config.toml
spec_augment = true
win_length = 400
norm = "batchnorm"
muon_scale = "match_rms_adamw"
lr_schedule = "cosine"
adamw_weight_decay_other_params = 0.05
Rows from block 4 of a small sound classifier, named by matrix and row number. Each number is 500 + 40 x the weight over its row's rms, rounded and kept within 0 to 999. All counts start at 0. Numbers have three digits each.
After each channel's rows are labels from the 100 clips, of 14976, where the channel reaches its highest value: "lies over" is the class under the peak; "top examples" is what is common among them. Only what is clearly more common there than usual is listed. The data: synthesized solo parts of chorales (CocoChorales).
# conv: width-5 conv, stride 2 (model.blocks.4.conv.weight, 176x144x5, each kernel summed), inputs 72-143

conv.30:448481525548469484456489469563541534534469507488473503485459506525456520519516422448624561424556467534496468535568570504468544518478472448501474539523456491531546474499460520471538464457416506546554489449409510538569
lies over: F3
top examples: bassoon; note F3; note A#3; note C4

conv.45:478450543483421463533524471489435496512459534502484482495431512467477575511498441493505469459562513519520544469528433468519513463493534512507530426499445517443470558525537535489543439505485457513444411505550494533614
lies over: F3; E3
top examples: cello; note F3; note A#3; note G#3

conv.138:458491440489500468548563557452506518455512517512474512579518521558518448607456530467505475510510483496614612489461516463476518511490505509460458528472538524527494484459508569480503505513432476605511477510485472450473
lies over: C#4; C4
top examples: trombone; note C#4; note C4; note D#4

conv.53:508508518484516404491481502509491502476459488545413414487478512511443450494535484502440499518436540506487495544427536543458442442497450465440505453507476520471560530430411435491483504497523517456499376459437496453508
lies over: F#5; A5
top examples: note F#5; trumpet; note A5; note G#5

conv.120:468533509447516496458506532525467551494455515566559537484532493488517460509529519480440536463508512517505471442507474457478506451464560482446464505488570430441507450408521496515443515544523562496452542562504469473511
lies over: E4
top examples: trombone; note E4; note F4; note D4

conv.55:499485403474508440467507489458475527518480474467463481575474447546450513460516570518511536517511499531493492469516465442498540510489510497491526441503544539502501491439471561478502431471488453551478464549498505546499
lies over: F3
top examples: bassoon; note F3; note F#3; note B3

conv.80:503493463510541501461527557547479568478545505504533492527517458514542570430521523503483577503562496488604491492546496500471532461544528474560457507519565487424469510516447563511481532478433465466480535502542463461453
lies over: E4
top examples: trombone; note D4; note E4

conv.23:537527476522497534493503566506490530477518508458498467555488470539484447553560481496540453495449457483561515492447437489453462450489538460480491524500525543450538451548432464512518511512542481481544489521485586550527
lies over: E4
top examples: trombone; note D4; note C#4; note E4

conv.48:476397458523547435504530542557563541463486443504509524539538494470511509477520498477547493612506518476466542543479528474502487438482510503468485490474577483497480491483566537532525469502458530466485446472492442534403
lies over: F3
top examples: bassoon; note F3; note A3; note A#3

conv.58:501548499433482518483474592532486501536571547467482497532455448530494495505564544580619470466479487454507474531480533583446430515522528539522523511437508503576480509550580436465468550498456508555498530480552432537453
lies over: D3; E3
top examples: tuba; note D3; note A3; note G3

conv.166:500477517464493514509494540524509470495598482459537481527516511522478499558475443528618512456470441474465512512485517490480496523529471464484497572524464493482487470462475447441502547440461487505459521554463493579474
lies over: F3; B3
top examples: bassoon; note F3; note B3; note C4

conv.137:538462461604495405496544544533535466524513453465487476540493543514465504540579493552546511535518503535432512486448516479481510554524512477462550541491514559547542467489455488507492470475521530510497512534485541627525
lies over: G4; F#4
top examples: oboe; note G4; note F#4; note A4

conv.25:478532408478512472491481554455420476539466498517481518431556532520448492476499503483494480449454533470435473471479517589542502542511485516518628496528482514523506557439479467498541470528502480412445484519465507532505
lies over: D#5
top examples: clarinet; note D#5; note C#5

conv.50:502447490494631458467540515525541541512518502476482547563469493479447431518549518488553521487493489456557491457468507470496529514462471494441474537458520517499508454514428583552528469456460461567442586558498506529445
lies over: F3
top examples: bassoon; note F3; note G3; note A#3

conv.112:488495477532509445583500457471505444593538504485445534438519509523533553533416434524515517493488559511387504533467447517576492497504514462501545460543463509499443511442435525455512543468509479475544507471448563469438
lies over: C#4
top examples: clarinet; note C#4; note D#4; note D4

conv.162:512445486445480486525500415430512501514503463405416500489548565456436448527417564516482452492495515474504485476476437523561506449500451540462554538496583513565544497489514491539453484492495446530552572556547562502441
lies over: silence
top examples: tuba; oboe; note D3

conv.21:545540542490507542503516473491550435498579560535471477456502490469476524550489435520476588549497457513531533443474482532509482491499558490450535580569480432499513540505514468507406470509503520500514494406499574446522
lies over: A4; B4
top examples: oboe; note B4; note A4; note C5

conv.73:508516399528525497460504410481519486495459517514521465539502507433492516479585489475476472522481476467525449543487497500542476483407464483454482505435484460540562537481516484471489503451453453448450537513465484462472
lies over: F#5
top examples: trumpet; note F#5; note D#5; note G#5

conv.46:453541489461566509498505629491432520478518471508562461488516431527511466470484456489539486490462538496486568501470487521526569501601525503496629581562465523490535527493448463518499484540411525484540494473558509470443
lies over: D#5; G5
top examples: clarinet; note D#5; note F5; note G5

conv.33:490425504511555468470459470477532526544496509523525488508444462550514565561481545510447457559546459575551483488531481500508457491588428473509453529523590473627519476485484467458504470491489536499461496470500527503510
lies over: E3
top examples: tuba; note G3; note A3; note E3

conv.110:498489493484500490544494523503503486563475505479475539548528489545449511467581521542553595498524463542512523458500567538490496534536542517541539545509509502541503580581523532468482472542536529464528524479578478478480
lies over: E3
top examples: tuba; note G3; note E3; note D3

conv.11:515508556483575528461444482495452565499510427465553487522493463523561519446485464537522472492503547435489497473481496486498535501532502495455483565513530469542511494494569462535461520507502496437431508527559483456468
lies over: G4; A4
top examples: violin; note A4; note G4; viola

conv.15:522515517503545557474462495491546470501483520531460568500475519489500481517492555583483519479560556495528465507416484595507487490498496504493428450527440521544496437526464482520560529468470617475489503405591511554540
lies over: D3
top examples: tuba; note D3; note A3; note G3

conv.165:500546514531437517500513563537539485534535504501428478526570507569491550531553526566568515550566506483430473514557527498394425487529517507499490502470488578458509456527516430514505461487541568530497486511491528585424
lies over: G4; F#4
top examples: oboe; note G4; note F#4; note A4

conv.64:525486488438531528567515454476538529554439487545449494453545503450450559493457571447508531449521522474450485517430555525465506445489474534472516435467499532485472495487455541476475490584566449535502474516500550526496
lies over: F#3
top examples: cello; note G#3; note A#3; note F#3

conv.135:484545459478510487499517547538475487438474442480626523491487375488506468498471507480497458505515519500479473496482478497542493506634503514466560549470456485484464546489434440509500500492439455497553544530478421478540
lies over: D#5; F5
top examples: clarinet; note D#5; note F5; note C#5

conv.54:420484487541526508533539497512541539444435524572501526459513511432505446514440498502480475453500518501465487486498457516533492455423483467545559504557431501480581429509507491496537448490509527495551466514511520524491
lies over: A4
top examples: oboe; note A4; note B4

conv.43:492393600515437512528503472589520442570467472475486481469540488513434520569502490565551483594488452470452573535462439531456439528474497454522560544556482496534462472460477460445503485496534505416516523488517494530493
lies over: G4; F#4
top examples: oboe; note G4; note F#4; note A4

conv.18:534495461500619495482504507458409493507467530590465495448419475551556506555431517478497471478496534501448504498480481451494483467489540525488503515485530514556531501472534495506515531464490475558480445492473517507458
lies over: C#4
top examples: trombone; note D#4; note C#4; note D4

conv.57:595541442428463490488472489556529553445563517466561449484482517433540542501497587531504509494559522480576527555495498470496577489509455502487526534441536519507540529498558506490510515486505482460541550544486455490476
lies over: D#5
top examples: trumpet; note D#5; note F5

conv.115:604462504507547419456513530545556539540453478499561536518498480487526528474479461399519458536500510529483541496526489463436509568536484470572455539478484475450539493479447471442473529496517485529547504531498483562470
lies over: G4; G#4
top examples: oboe; flute; note G#4; note G4

conv.35:509508523486487475506511528529490481518492494532518501502547482484510531440493446452456611433473570575500536502550427484499533465505517486557406472488472510447557495460552507514560509557445540498480517534460511481486
lies over: E4
top examples: viola; note E4; note D#4; note F#4

conv.42:533521457545462463570524483501469486517424471522456489446505578486524515456560470545461471466450518442513489467572499419523460529492576420529532536485458514463479512434522527532512465533481542463490439582479473444544
lies over: silence
top examples: violin

conv.121:489447488537575505485522488497448517499501451532515558578500543498530527485552519563503513529498420543475527472470492563508469560565412566529531566468512519628558514469543503445444495490528514479516566464474478579513
lies over: E3
top examples: tuba; note D3; note E3; note F3

conv.3:485519564548551467522545493458483492486524435483476465484491464425480522523529535560487487499557544509485501546497441498508474505533567518468524505491541539492444486424473505505485490430554528477503399530437497479467
lies over: F3
top examples: cello; note F3; note A#3; note G#3

conv.173:527532418556499479525558565574460544514568505540537492461518513519457539532496542521550497542490471494555540536482528586502570474564517461517491478461515485486507506474416534456489438572481486509499539514435514552537
lies over: C#4
top examples: double bass; note C#4; note A#3

conv.151:531539518483437516465481488471449521529503511442553496459424508604525621540500511494408565499560522540500504492560481477510502493464520560529455507506542456452459431507497499464484513539504495515467535490539510494497
lies over: E4; F#4
top examples: viola; note E4; note C#4; note F#4

conv.105:493521475547477514525503512536531557466547482512446526518504546475466502525526527575517495511536428492515537481551466567542558530503492586524519513477525642478441507537477466496511538492494567500602470561535490542506
lies over: D3; E3
top examples: tuba; note D3; note A3; note E3

conv.27:569498465556507485526461470523561529505483464510510479458529502432467478544543566469522533537507482494502528459502488418468491515497505529476476495453514549491523485506503498500502528531539514458495545528492536555448
lies over: G4; C#5
top examples: oboe; note G4; trumpet; note C#5

conv.125:591446467462475524466514523504508452572555483483511498457428543548492505495546497529542525582446471498553478529459518484477486494437527514457579540505524509507550507508446448470478485491576513512490566458499565455559
lies over: G4; F#4
top examples: oboe; note G4; note F#4; note A4

conv.77:443557488439461525503589521479478526534531481581488519436486516514433519635482483497509539567470480512494495488543528488481474474483514501454444506504505465498468466455416479552483522461537485513497464453492531461523
lies over: C#4
top examples: double bass; note C#4; instrument: trombone

conv.5:522440503498524455467485489591483508518491540504551456506518531446505548510441495506576500615491544491519459537498521495400470497531578503432534633527432480474489513481472442516461486510499472549476512521521525513487
lies over: D#5; A#4
top examples: trumpet; note D#5; note F5; note A#4

conv.68:505470487521477520496482435475518445577443532494446467508542469423503580546554464506507488509484503483514473499561430558462515506537490435545501515480483427564475495483485514492489556579551474506488471515527533524575
lies over: C#4
top examples: viola; note C#4; note D#4; note E4