{"arch": "crnn", "model": "sound classifier", "dataset": "synthesized solo parts of chorales (CocoChorales)", "train_examples": 39062, "gain_aug_db": 6, "time_shift_ms": 50, "n_mels": 80, "hop_length": 160, "input": "log_mel", "spec_augment": true, "win_length": 400, "targets": ["instrument"], "num_classes": 13, "norm": "batchnorm", "activation": "mish", "depths": [1, 1, 2, 1], "kernel_size": 5, "stem": "single", "widths": [96, 112, 144, 176], "rnn_width": 192, "rnn": "gru", "bidirectional": true, "rnn_residual": false, "rnn_layers": 5, "label_smoothing": 0.05, "loss": "cross_entropy", "optimizer": "normuon", "muon_scale": "match_rms_adamw", "lr": 0.0079, "momentum": 0.95, "nesterov": true, "orthogonalizer": "polar_express", "adamw_lr_other_params": 0.003, "grad_clip": 5.0, "steps": 3100, "batch_size": 64, "epochs": 5.1, "lr_schedule": "cosine", "final_lr_fraction": 0.01, "warmup_steps": 150, "weight_decay": 0.0, "adamw_weight_decay_other_params": 0.05}
Rows from block 4 of a small sound classifier, named by matrix and row number. Each number is 500 + 50 x the weight over its row's rms, rounded and kept within 0 to 999. All counts start at 0. Numbers have three digits each.
After each channel's rows are labels from the 100 clips, of 14976, where the channel reaches its highest value: "peak on" is the class under the peak; "strongest on" is what is common among them. Only what is clearly more common there than usual is listed. The data: synthesized solo parts of chorales (CocoChorales).
# conv: width-5 conv, stride 2 (model.blocks.4.conv.weight, 176x144x5, each kernel summed), inputs 0-71

conv.23:363431569434528454482604438525589542503485424430455463542557501489494467475473510458451519535516551506595495437496551510623473611530528526478457576507525615555496632528527475575460591503507503560514551486449569534451
peak on: E4
strongest on: trombone; note D4; note C#4; note E4

conv.101:480514530425438533469518513480557529448476504424491528474449542471538551571454538525543478636477577481560462490452519459447454557515461433437508501478571472434484434536541502449586528468580591412426573398462593467513
peak on: A3
strongest on: tuba; note A3; note G3; note A#3

conv.71:438555455460517475552517473484484470504490596549448493372551527491506454562514448454474471497524556569449503506514517422467485520494463494566575495585533504472484571441525538624485480428505462542462607566521468510564
peak on: A4; G#5
strongest on: violin; note A4; note G#5

conv.40:487481596462493539455539490546525508480539448545554502438484407444466526602505543502471562526469494508438475525515476458440450549554536540486461553471451483569488471537464538437537515476499506491451546470464542543460
peak on: silence
strongest on: horn

conv.50:459502468495618512603452485524445522463510572458479524484504559559514532480414542494519414541517500438526496607547543423456513563516469509442481446582535519553464533517492540616624472494543541481493559500560565521459
peak on: F3
strongest on: bassoon; note F3; note G3; note A#3

conv.6:489478492509500590418438546477482498489486514478538540488481450412497390448474517533538507463522410613417564480539461485553443533410535506486510451413540454545518528557513578442482559454479465550443476500550435538484
peak on: A3
strongest on: viola; double bass

conv.8:577485498464525439500492556495425489620592379511424483541465586516582557490487482522527452578505461473431489471479544606478444476522498567531405492492577475528478496549453527469387502519467498427560561526507553576473
peak on: D3; E3
strongest on: tuba; note D3; note A3; note E3

conv.86:495595563559600547537445540441554519491469482428446512509514538473517452446468544500496408486520453558533421539524500545515507473516436593451506499437502548406474416526450484499562470548454473552401507602547532503453
peak on: silence
strongest on: tuba; note A#3; note G#3; note G3

conv.42:486504546487444542543419483525488480502400576530530449487574422472471491464528424474548564461524552513417449513509556482462473645587500519537389564450544555524541434532478482537455484457495476518521552499462557472611
peak on: silence
strongest on: violin

conv.104:488481504457495452515423552556531445429448526436510545531451505424489534532515478498488577592510462550575434428539498459510527516476419489514520470564504574494520428466562469495538503439523470536486598491363641584520
peak on: A4
strongest on: violin; note A4; note B4; note A#4

conv.145:513416469446524468546490434542533587456485464536521511548501505517454523614427473490442483462505444498586565515518525475432477565493454433459502481605507576386497487582530475527499496478479444566556614449561427474484
peak on: F#4
strongest on: viola; note F#4; note E4; note A4

conv.7:552574478505370479559525602550481510476474517569532539500599432575492509493477488515439500467490496541518492480550523474509463470443520506491499446601488388490483442465578499516463521519473470479535442602526497443529
peak on: E4; D#4
strongest on: viola; note E4; note D#4; note F#4

conv.115:488496387502455504436481491491527422449419508463476492407483560484560446473454535557417461477424534444409516502543576524505486428601533371507503459446479444510492568473407527512573581609515486507469498461497468529418
peak on: G4; G#4
strongest on: oboe; flute; note G#4; note G4

conv.146:473389462411467534601626386550462570454429432441500511533477577523568537530444509565466435429493402513609538490515541458497526481498506535471488575584513435545560507473461440563499520518609440525488473475489509498457
peak on: F#4
strongest on: trombone; note F#4; note E4; note G#4

conv.166:445500446445463513590480515615502482437460452438456534475555470497446459551438545557427491488418535530633457529563477500465439509481494530529591417472427469469472575481480516596469402447409428469503468387508551558399
peak on: F3; B3
strongest on: bassoon; note F3; note B3; note C4

conv.123:587516418504473506540456604497476496460565452577536538498482468539453492494412495499509509458536535491513509444482483371478534434534507434474504464467592502492496484485554566427464481514409585562465501586467572455517
peak on: D#5
strongest on: trumpet; note D#5; note F5

conv.46:555536488519543411482526538540536423387492478498475464509489535458514476437517487466511479478486528511462390434650532560515465477529533502478475491513410456632478454515477527557461507508473469509499558446499543447524
peak on: D#5; G5
strongest on: clarinet; note D#5; note F5; note G5

conv.35:482452432409452534572469473573423439439488454647467521551577486423508504455425525461586522551504574570534561481536507520501439544550520413529397526522487486470441537440603488562451441508483543546435552548427531495537
peak on: E4
strongest on: viola; note E4; note D#4; note F#4

conv.54:379472532495483530613511458564445463454497492522450377479493514564523500535478531426483553479484515595380540426563576465466458582476574433478491521545580634538561454511473452504419501473440497574413580510495533505496
peak on: A4
strongest on: oboe; note A4; note B4

conv.127:596532501478534531571505548546516588577577472416612537497448547523474416518569473522434491522481469547475455470506546516505560441419506506471510548635643485450478453533538534421462579520513556474471457543549467528405
peak on: C5
strongest on: horn; note C5; note A#4; note B4

conv.151:480562541457601506468475461451448486465551525635420592564437414503457541531550521370504488483495465498411594485440475530579481425504540568542542521501468472518523399578582496504474503544556463544519496575487490544506
peak on: E4; F#4
strongest on: viola; note E4; note C#4; note F#4

conv.62:447496607483469540497528465552590477487417513515437542566468470513484506500538458568486433495496463559511495520456518503496453507570446510526499444505520468584603552397605574560490468512424470431457615471552571696496
peak on: F3; B3
strongest on: bassoon; note F3; note B3; note A#3

conv.61:465542526412541506577506512538499507502634452460492441480466451549495571516439440504534436507448435495527470443520523512493520481562430511508556524462405447440537555486513417565419448495468476469524529527550524490535
peak on: D3
strongest on: tuba; note D3; note A3; note G3

conv.19:461477554512530485491478456492535546496488446542416502520580529481552442486461495519503464471524395530510485541557422462534451567477582513419584579384489482575493609584518517493579537514501497516450500528595556516576
peak on: silence
strongest on: double bass; note A#3; note A3

conv.120:527550526452515562539537600484435459542479535502523482461524441498589562542437551479521493497465526462591543604566650458520641513475482419492457490544544435485546509485514506518504557459488588503612474520455472361458
peak on: E4
strongest on: trombone; note E4; note F4; note D4

conv.122:487517509416430472480463459426509570408615524519498451473492542475527641462525499578454439543568542517455465444564515510451480477513440458557560535509549499451495587567505530466488524488432475518414555572530600507469
peak on: D3
strongest on: tuba; note D3; note A3; note G3

conv.154:576482536463507426447419497566499441489430458425480468478491576447534468477525529529481451519483469498492504516491547447502568476426479447471567484494424490483531580484533426579488542540359406436458499443479614569445
peak on: F3
strongest on: bassoon; note F3; note C4; note G3

conv.30:507525531450595481574449431461445555439540585502481547479560431506527514480397537520543433509526483581481582503486535538559507487536448473555386543453522436506481506476503546543563465570449508494540517515515516542587
peak on: F3
strongest on: bassoon; note F3; note A#3; note C4

conv.96:649489448481508558447553551431498535533460551472497429504560502569519516497439472508513452484482522515407547464431471427494541493394429444453544463488558511425464453469499458479511516379552462560448481495495431493467
peak on: C5; B4
strongest on: violin; note C5; note B4; note A#4

conv.165:423583446474542458473477498549510553419512465445446497507487603557508543542555472463451527436541576485483439552565509549596469455561475491532431510594543460523594533491449523563522415552480478569535471527487463514479
peak on: G4; F#4
strongest on: oboe; note G4; note F#4; note A4

conv.99:545468457466464570513459540616469496398453611629545482610550539539499510480564439503500439516510524485514583592539461499502419534567575471533544542552518524486373477544506510519482504555540439619550448518469489475536
peak on: E4; D#4
strongest on: viola; note E4; note D#4; note F#4

conv.45:432538522586538564546579549460451590476458428517420509468493527460573546530498490540531482527636480493473549411455586570478454478493530559498519480515550445486481504639412491492474429490406482488520560540507492519469
peak on: F3; E3
strongest on: cello; note F3; note A#3; note G#3

conv.102:494422442435446544474475458463493477440531585507520479537556597408489463492465547532517504437452512532509502464461531500462430439543500454446533518562543471561478519503554472477509513524517404579473637469496390492573
peak on: G#5; A4
strongest on: violin; note G#5; note F#5; note A4

conv.92:542461493480425575505511532479551543523528573573374479553496467494509521552552531461485546508467472399506411496491582498502516472470440453492523468655532551503525428541536496485485529498479507521490582448493442486497
peak on: G#5
strongest on: violin; note G#5; note D#5; note F#5

conv.63:441646560478461519407490472516504486481497474449533565581435558566510600488469558518415550559521456455443459477428468616628455530428497483551483411463498514547429444525464572520467590488539499468548521551518501516469
peak on: D3; E3
strongest on: tuba; note D3; note A3; note E3

conv.94:470476479538593554518531467535572457544554529487491441405472497498462526487451599599494493546454570468457499452368498411543438450486499486435482559522515450522477520473433617502545555510477509494496469446542457487447
peak on: A4; A#4
strongest on: horn; note A4; note A#4; note B4

conv.139:401446432454493480473482534473518440535558541433369525506573449477608469494500449509497523465408529535422493505496515443495413523463459564490475423628477509481515470437507524481484396564546495508527607471496495549496
peak on: A4
strongest on: note A4; violin; note B4; note A#4

conv.55:436558553559527506468394428493489490466455478452627474557525548460486530513378579488457451566577486597616546480534463404537418445421466515525503504505550564592507505507474501601586540478469468556519525447433606569463
peak on: F3
strongest on: bassoon; note F3; note F#3; note B3

conv.137:542535455583493521496462473425511496488470537433457549461440622594444523505501552595551499453499620504516492569445523470540520491511515484509534615490484495449578561494463530546621521546566405464607564498504529483469
peak on: G4; F#4
strongest on: oboe; note G4; note F#4; note A4

conv.11:464466552519559580485442575436551391435428599552461485578542575437480550434484536592468501504458411459488486506510508490490551476403596436525634407536528487433626488479545442482407527495517557498537528478564489531486
peak on: G4; A4
strongest on: violin; note A4; note G4; viola