{"model": "sound classifier", "gain_aug_db": 6, "time_shift_ms": 50, "n_mels": 80, "hop_length": 160, "rnn_layers": 5, "loss": "cross_entropy", "optimizer": "normuon", "muon_scale": "match_rms_adamw", "momentum": 0.95, "warmup_steps": 150}
Rows from block 2 of a small sound classifier, named by matrix and row number. Each number is 128 + 32 x the weight over its row's rms, rounded and kept within 0 to 255. All counts start at 0. Numbers have three digits each.
Before each channel's rows are labels from the 100 clips, of 14976, where the channel reaches its highest value: "top examples" is what is common among them. Only what is clearly more common there than usual is listed. The data: synthesized solo parts of chorales (CocoChorales).
# conv: width-5 conv, stride 2 (model.blocks.2.conv.weight, 144x112x5, each kernel summed), inputs 0-111

top examples: trumpet; note D#5; note F5; note C#5
conv.49:127119151140129100129128131086117097076066095182145161111097156116174119107125099170152152149148135096127138061155085179129139097100107133102122231111161123110067127116141088175106159172146120123174078138129143092074141029106131077146093127103110073104167141148117129077163125156093129176120061166128126140126100088098110115117173113129

top examples: oboe; note D#5; note C#5; note C5
conv.51:129220135094143086126158096124115107144149132135136152118138194125193178133068112098148137069130193109106071102129105131138097089178171134155118121110131186168062135080152142159138146097134068120173169121129226104072112162113161129141153172123157120130057118135125149112111143143085099141134160145109184127157174109130116124107130129160

top examples: violin; note G#5; note F#5
conv.32:133118104117101145116155103167170088163131077192129092119125088155185129115100116077110152114130150150164154108110180123158206122131197142174124161139086162106127109091095184144108130106123128095106139126143094148133102159137088151140191106132128089171204168124073105210137117123070149103182159132115129061163079111114137174133148153160

top examples: tuba; note A3; note D3; note D#3
conv.92:128174091178161128135097144108068156154129142151149122151143098102066084152112109118140138162143159174129138131144150125082151122214071116142121146121125152177154118152165104083148180106137101175064062106174164110212179128119161153133151102127143109163093108121145138097105156066112123124115149186089141134082095166203141172126105094106

top examples: oboe; note B4; note F#4; note A#4
conv.75:098150128090108157133154125095135158148105172156128144104095148122192102128167132116118122150151169170137094096174125098104145159112138167165178184145089162064082086117172130098109185169161165117068120065145133128109046090070085122137130145135146139107172077091112159082121164092161114099158096091097143115090197122093095145113118162099

top examples: violin
conv.94:156182095094101108132204120100150117147129142159143085163154114137156194184158132116149148178099119057107202171122148142195097124137142135119138133127081147179129106142059149119155154107151151140159070121143128087178121123107110180135126150166082168213162115179129138119119129110089147111098170143127172086149159165128159108095181158125

top examples: oboe; note C5; note B4; note A#4
conv.85:116120140108170121141101110123101115134046138069107155152097191126137135148135105139107163145082156149079114121187081087115155093188194131144100132191118071150132169105141161136138163151176151144155171148112182112075178121145156128153070137136094153142110114126085135121134191069108083082106157125162120125100125151174118203128139092180

top examples: violin; note A4; note F#5
conv.21:145155122131153148165151139122189162176126087201154103095114133194117127184134176137200136117108086084125123094122121131160156089135116170113130158141108120064125095065112201098122113107125116076112192114100084112109140138076112129160218089119116074162107144124126150115204090166167117122159116092106124091093105146140114168140131145146

top examples: tuba
conv.102:072192170098121090141108116166096111095115183123146110094157099103130138100115117134111139060146148116135144141130179149076154137137137124047150100133125158162136101063138139175172093112139146124124128087174179104157109086183176096125146146195189148084178135085077194122113145129185098141099089166130096159128138076135157082154134121125

top examples: trumpet; note G5; note F5
conv.131:098112231087090124121159131176104134131109089107097125147099117103094175185104162160104119099090157120100111220154097123125134085119109122168186128144165111094115113078156137139134156149114112087181145119171113121146117143169140136149124110070159077135106085118102163111067106139110099177103168102189163134135168071169133123131185079140

top examples: tuba; note G3; note F3; note E3
conv.29:106174122168125073124145115102158164097082105111131135175066116116102101070157104113159140064138157102156079156152080137033119088131114148143063112120095139187140158114124136125129175165137104198074146166110139098172133136076133089095133094089166120128142085129137146158158096050086113141147145133131170163089153092164124154170122108115

top examples: tuba; note D4; note C4; note D#4
conv.25:118118122138157167166126100104112184170101072119102095113098106114074114149146082201135116168111118113213126143067079137175162191142125138162098098101157086188165098144144102111194122090104128117092124180158081082111135152146086119145141090127080108189154136107110118129155093143129169117123161099161168169098081092128143108163120133176

top examples: oboe; note D#5; note C#5; note B4
conv.76:174125150124125084170171156095137094116115144215143112136153175196163142155122157116151156100103195135211145075104164102101185136149134120167143100160103145106167143139131153152117201151133167137122115076101159122125148091128116145066103080190054147151131061104117103151120166116173115172153094143144108079126119103112146111130160133156

top examples: violin; note E5; note G5; note F#5
conv.96:121123116128128110039060120155165157128115103121080080186122158130082114150134131152143102140085136072170084148087186122117064126127126119161140123160102155118139109116107100183118140137041173133131101127078124127119138170193131071075105159158127125115143141100094071142129144121134110111091104113165157140091184173138205072119137139082

top examples: oboe; note D#5; viola
conv.10:142126065114167109195080140113144122143095147182116046163155152093186165112145126084182108151099139151139157121152074126180143095094182084151107098149105135129133124083111126173074143157174118113141171155084152137151121079099108106111181097132139154117143152145133120071117123151089157076147160159164157116073186094075151111097072124136

top examples: trumpet; note F5; note G5; note A#5
conv.140:095131097141085144134183166074097110155180118123129172116191095149098145166117113197144105117137102127121110142059072086082134186143126180166128158163112124132145099133140145142082059099153126112075102113109107072174125135127109156080131164102154081168099115102166154150174115126081122123132109110159086156098139169144078176166107145054

top examples: trumpet; note D#5; note E5; bassoon
conv.9:107122055112122092118132162114123114153099076154121172196133148111036153119120117110141101134128121102118108102109070135126051135139117186158077186124148142131139109072111126159092139165149132093174125095101088098082096085183136132157101114075113107057155118152110085117151119160128063166122062142141128137124156149127165145079068093129

top examples: flute; note G5; note F5
conv.122:099105140164094047107132143185115149142140080165078115122110134128153123133113166121110140147119198106096132129097133101103097108119156045169111123083089160167157046130139114153107139159102175092123096105089128091091088111140173098099085099115089096076135158104099095135145105180129130113147102153176193130141171141066209118129107133158

top examples: tuba; note D3
conv.33:157113093142087154095096118152164134086124115116133120107134136149136106127148100166129112164140142088140147094126081156093145090130131081059173085139111166128135109210136149080157180100140104212079123098184160103166124128129092126190172125117168157090138127150099164092136134088152146139146130157110211189068172127127119059154133077149

top examples: flute; note G5; note F5; trumpet
conv.141:156151137165118154079112046086172072137144081103108164111082111119128133126092196152137080172118140090109088154096127100118131109140200145071158121125142161151107149101133089156170105090156102177078091078113088135122107141152138130125156143140106114107063073124104138139103211114146163158083155116108127184095172093146176086120133143091

top examples: oboe; note G4; note A#4; note A4
conv.27:161135123189126102139173125111103074112183131113129071079118175149120108132111097104135157178111116169102062082092098058087110133118177063212184143136093122099054172149090147109095144170068113178117135113130114138121146087123168124123115124135115129115128105142178135167100152184132167138152149137108123151146113070145082102087122129083

top examples: oboe; note C5; note A#4; note D#5
conv.108:115156190109113095142138110156083078145066136124119167060123124078147175170133186126180175120090152102093121134164145141104133114112177155154136168075171101167104156103076102154106094176089082128123149108114133103128069099122121149125169093175116105083082140161096125111183152087184108139125116141070157197120132136173107129125115067115

top examples: trumpet; note G5; note F5
conv.52:158074174129128106125136151090146172134106079176112080091149129149155206171116140149102037150149178079096107164164155115140055094153114187123160114167112135131094101079142101137109152133112136161181128148133169106090080169147198106127224116140097083113101085119121108101109114117099103159115148146136135108135157109116160117155095144096

top examples: violin; note D#5; viola; note G4
conv.26:217146152110141132192142066221154169142119122172145162133032107126095125103133204053160138098120152130109119131153152153118163128132152128171106105148117148184145166098103144093091107109112167090129155100156108153092093101114110135132116147101140129150159125160125121114128132163080202138104157113106117165126067127098207135115130150129

top examples: violin; note A#4; note C5; note B4
conv.62:194118140116051167122096146148140096131132117108154142141111155174104101103163138106123163118134042107180134096137119149146171130186137127107197223100185139144137110123134138113119116183138156112061152150072133173133059139150145167081153121162079132173093149117141134141162119148097176067114157125136079155148119135100121113151100067140

top examples: trumpet; note G5; note F5; note E5
conv.124:116130141132130129091079117152140048150090146145134120093160126164164091143140148167131089143122136100083128107133182090119136082157127173113116084104137186084116038149154145089091099205095116067124183114104173099083121105171162093124122092118126100105116129133156191081151184120154165101136126083054101124103152137105150090138124158171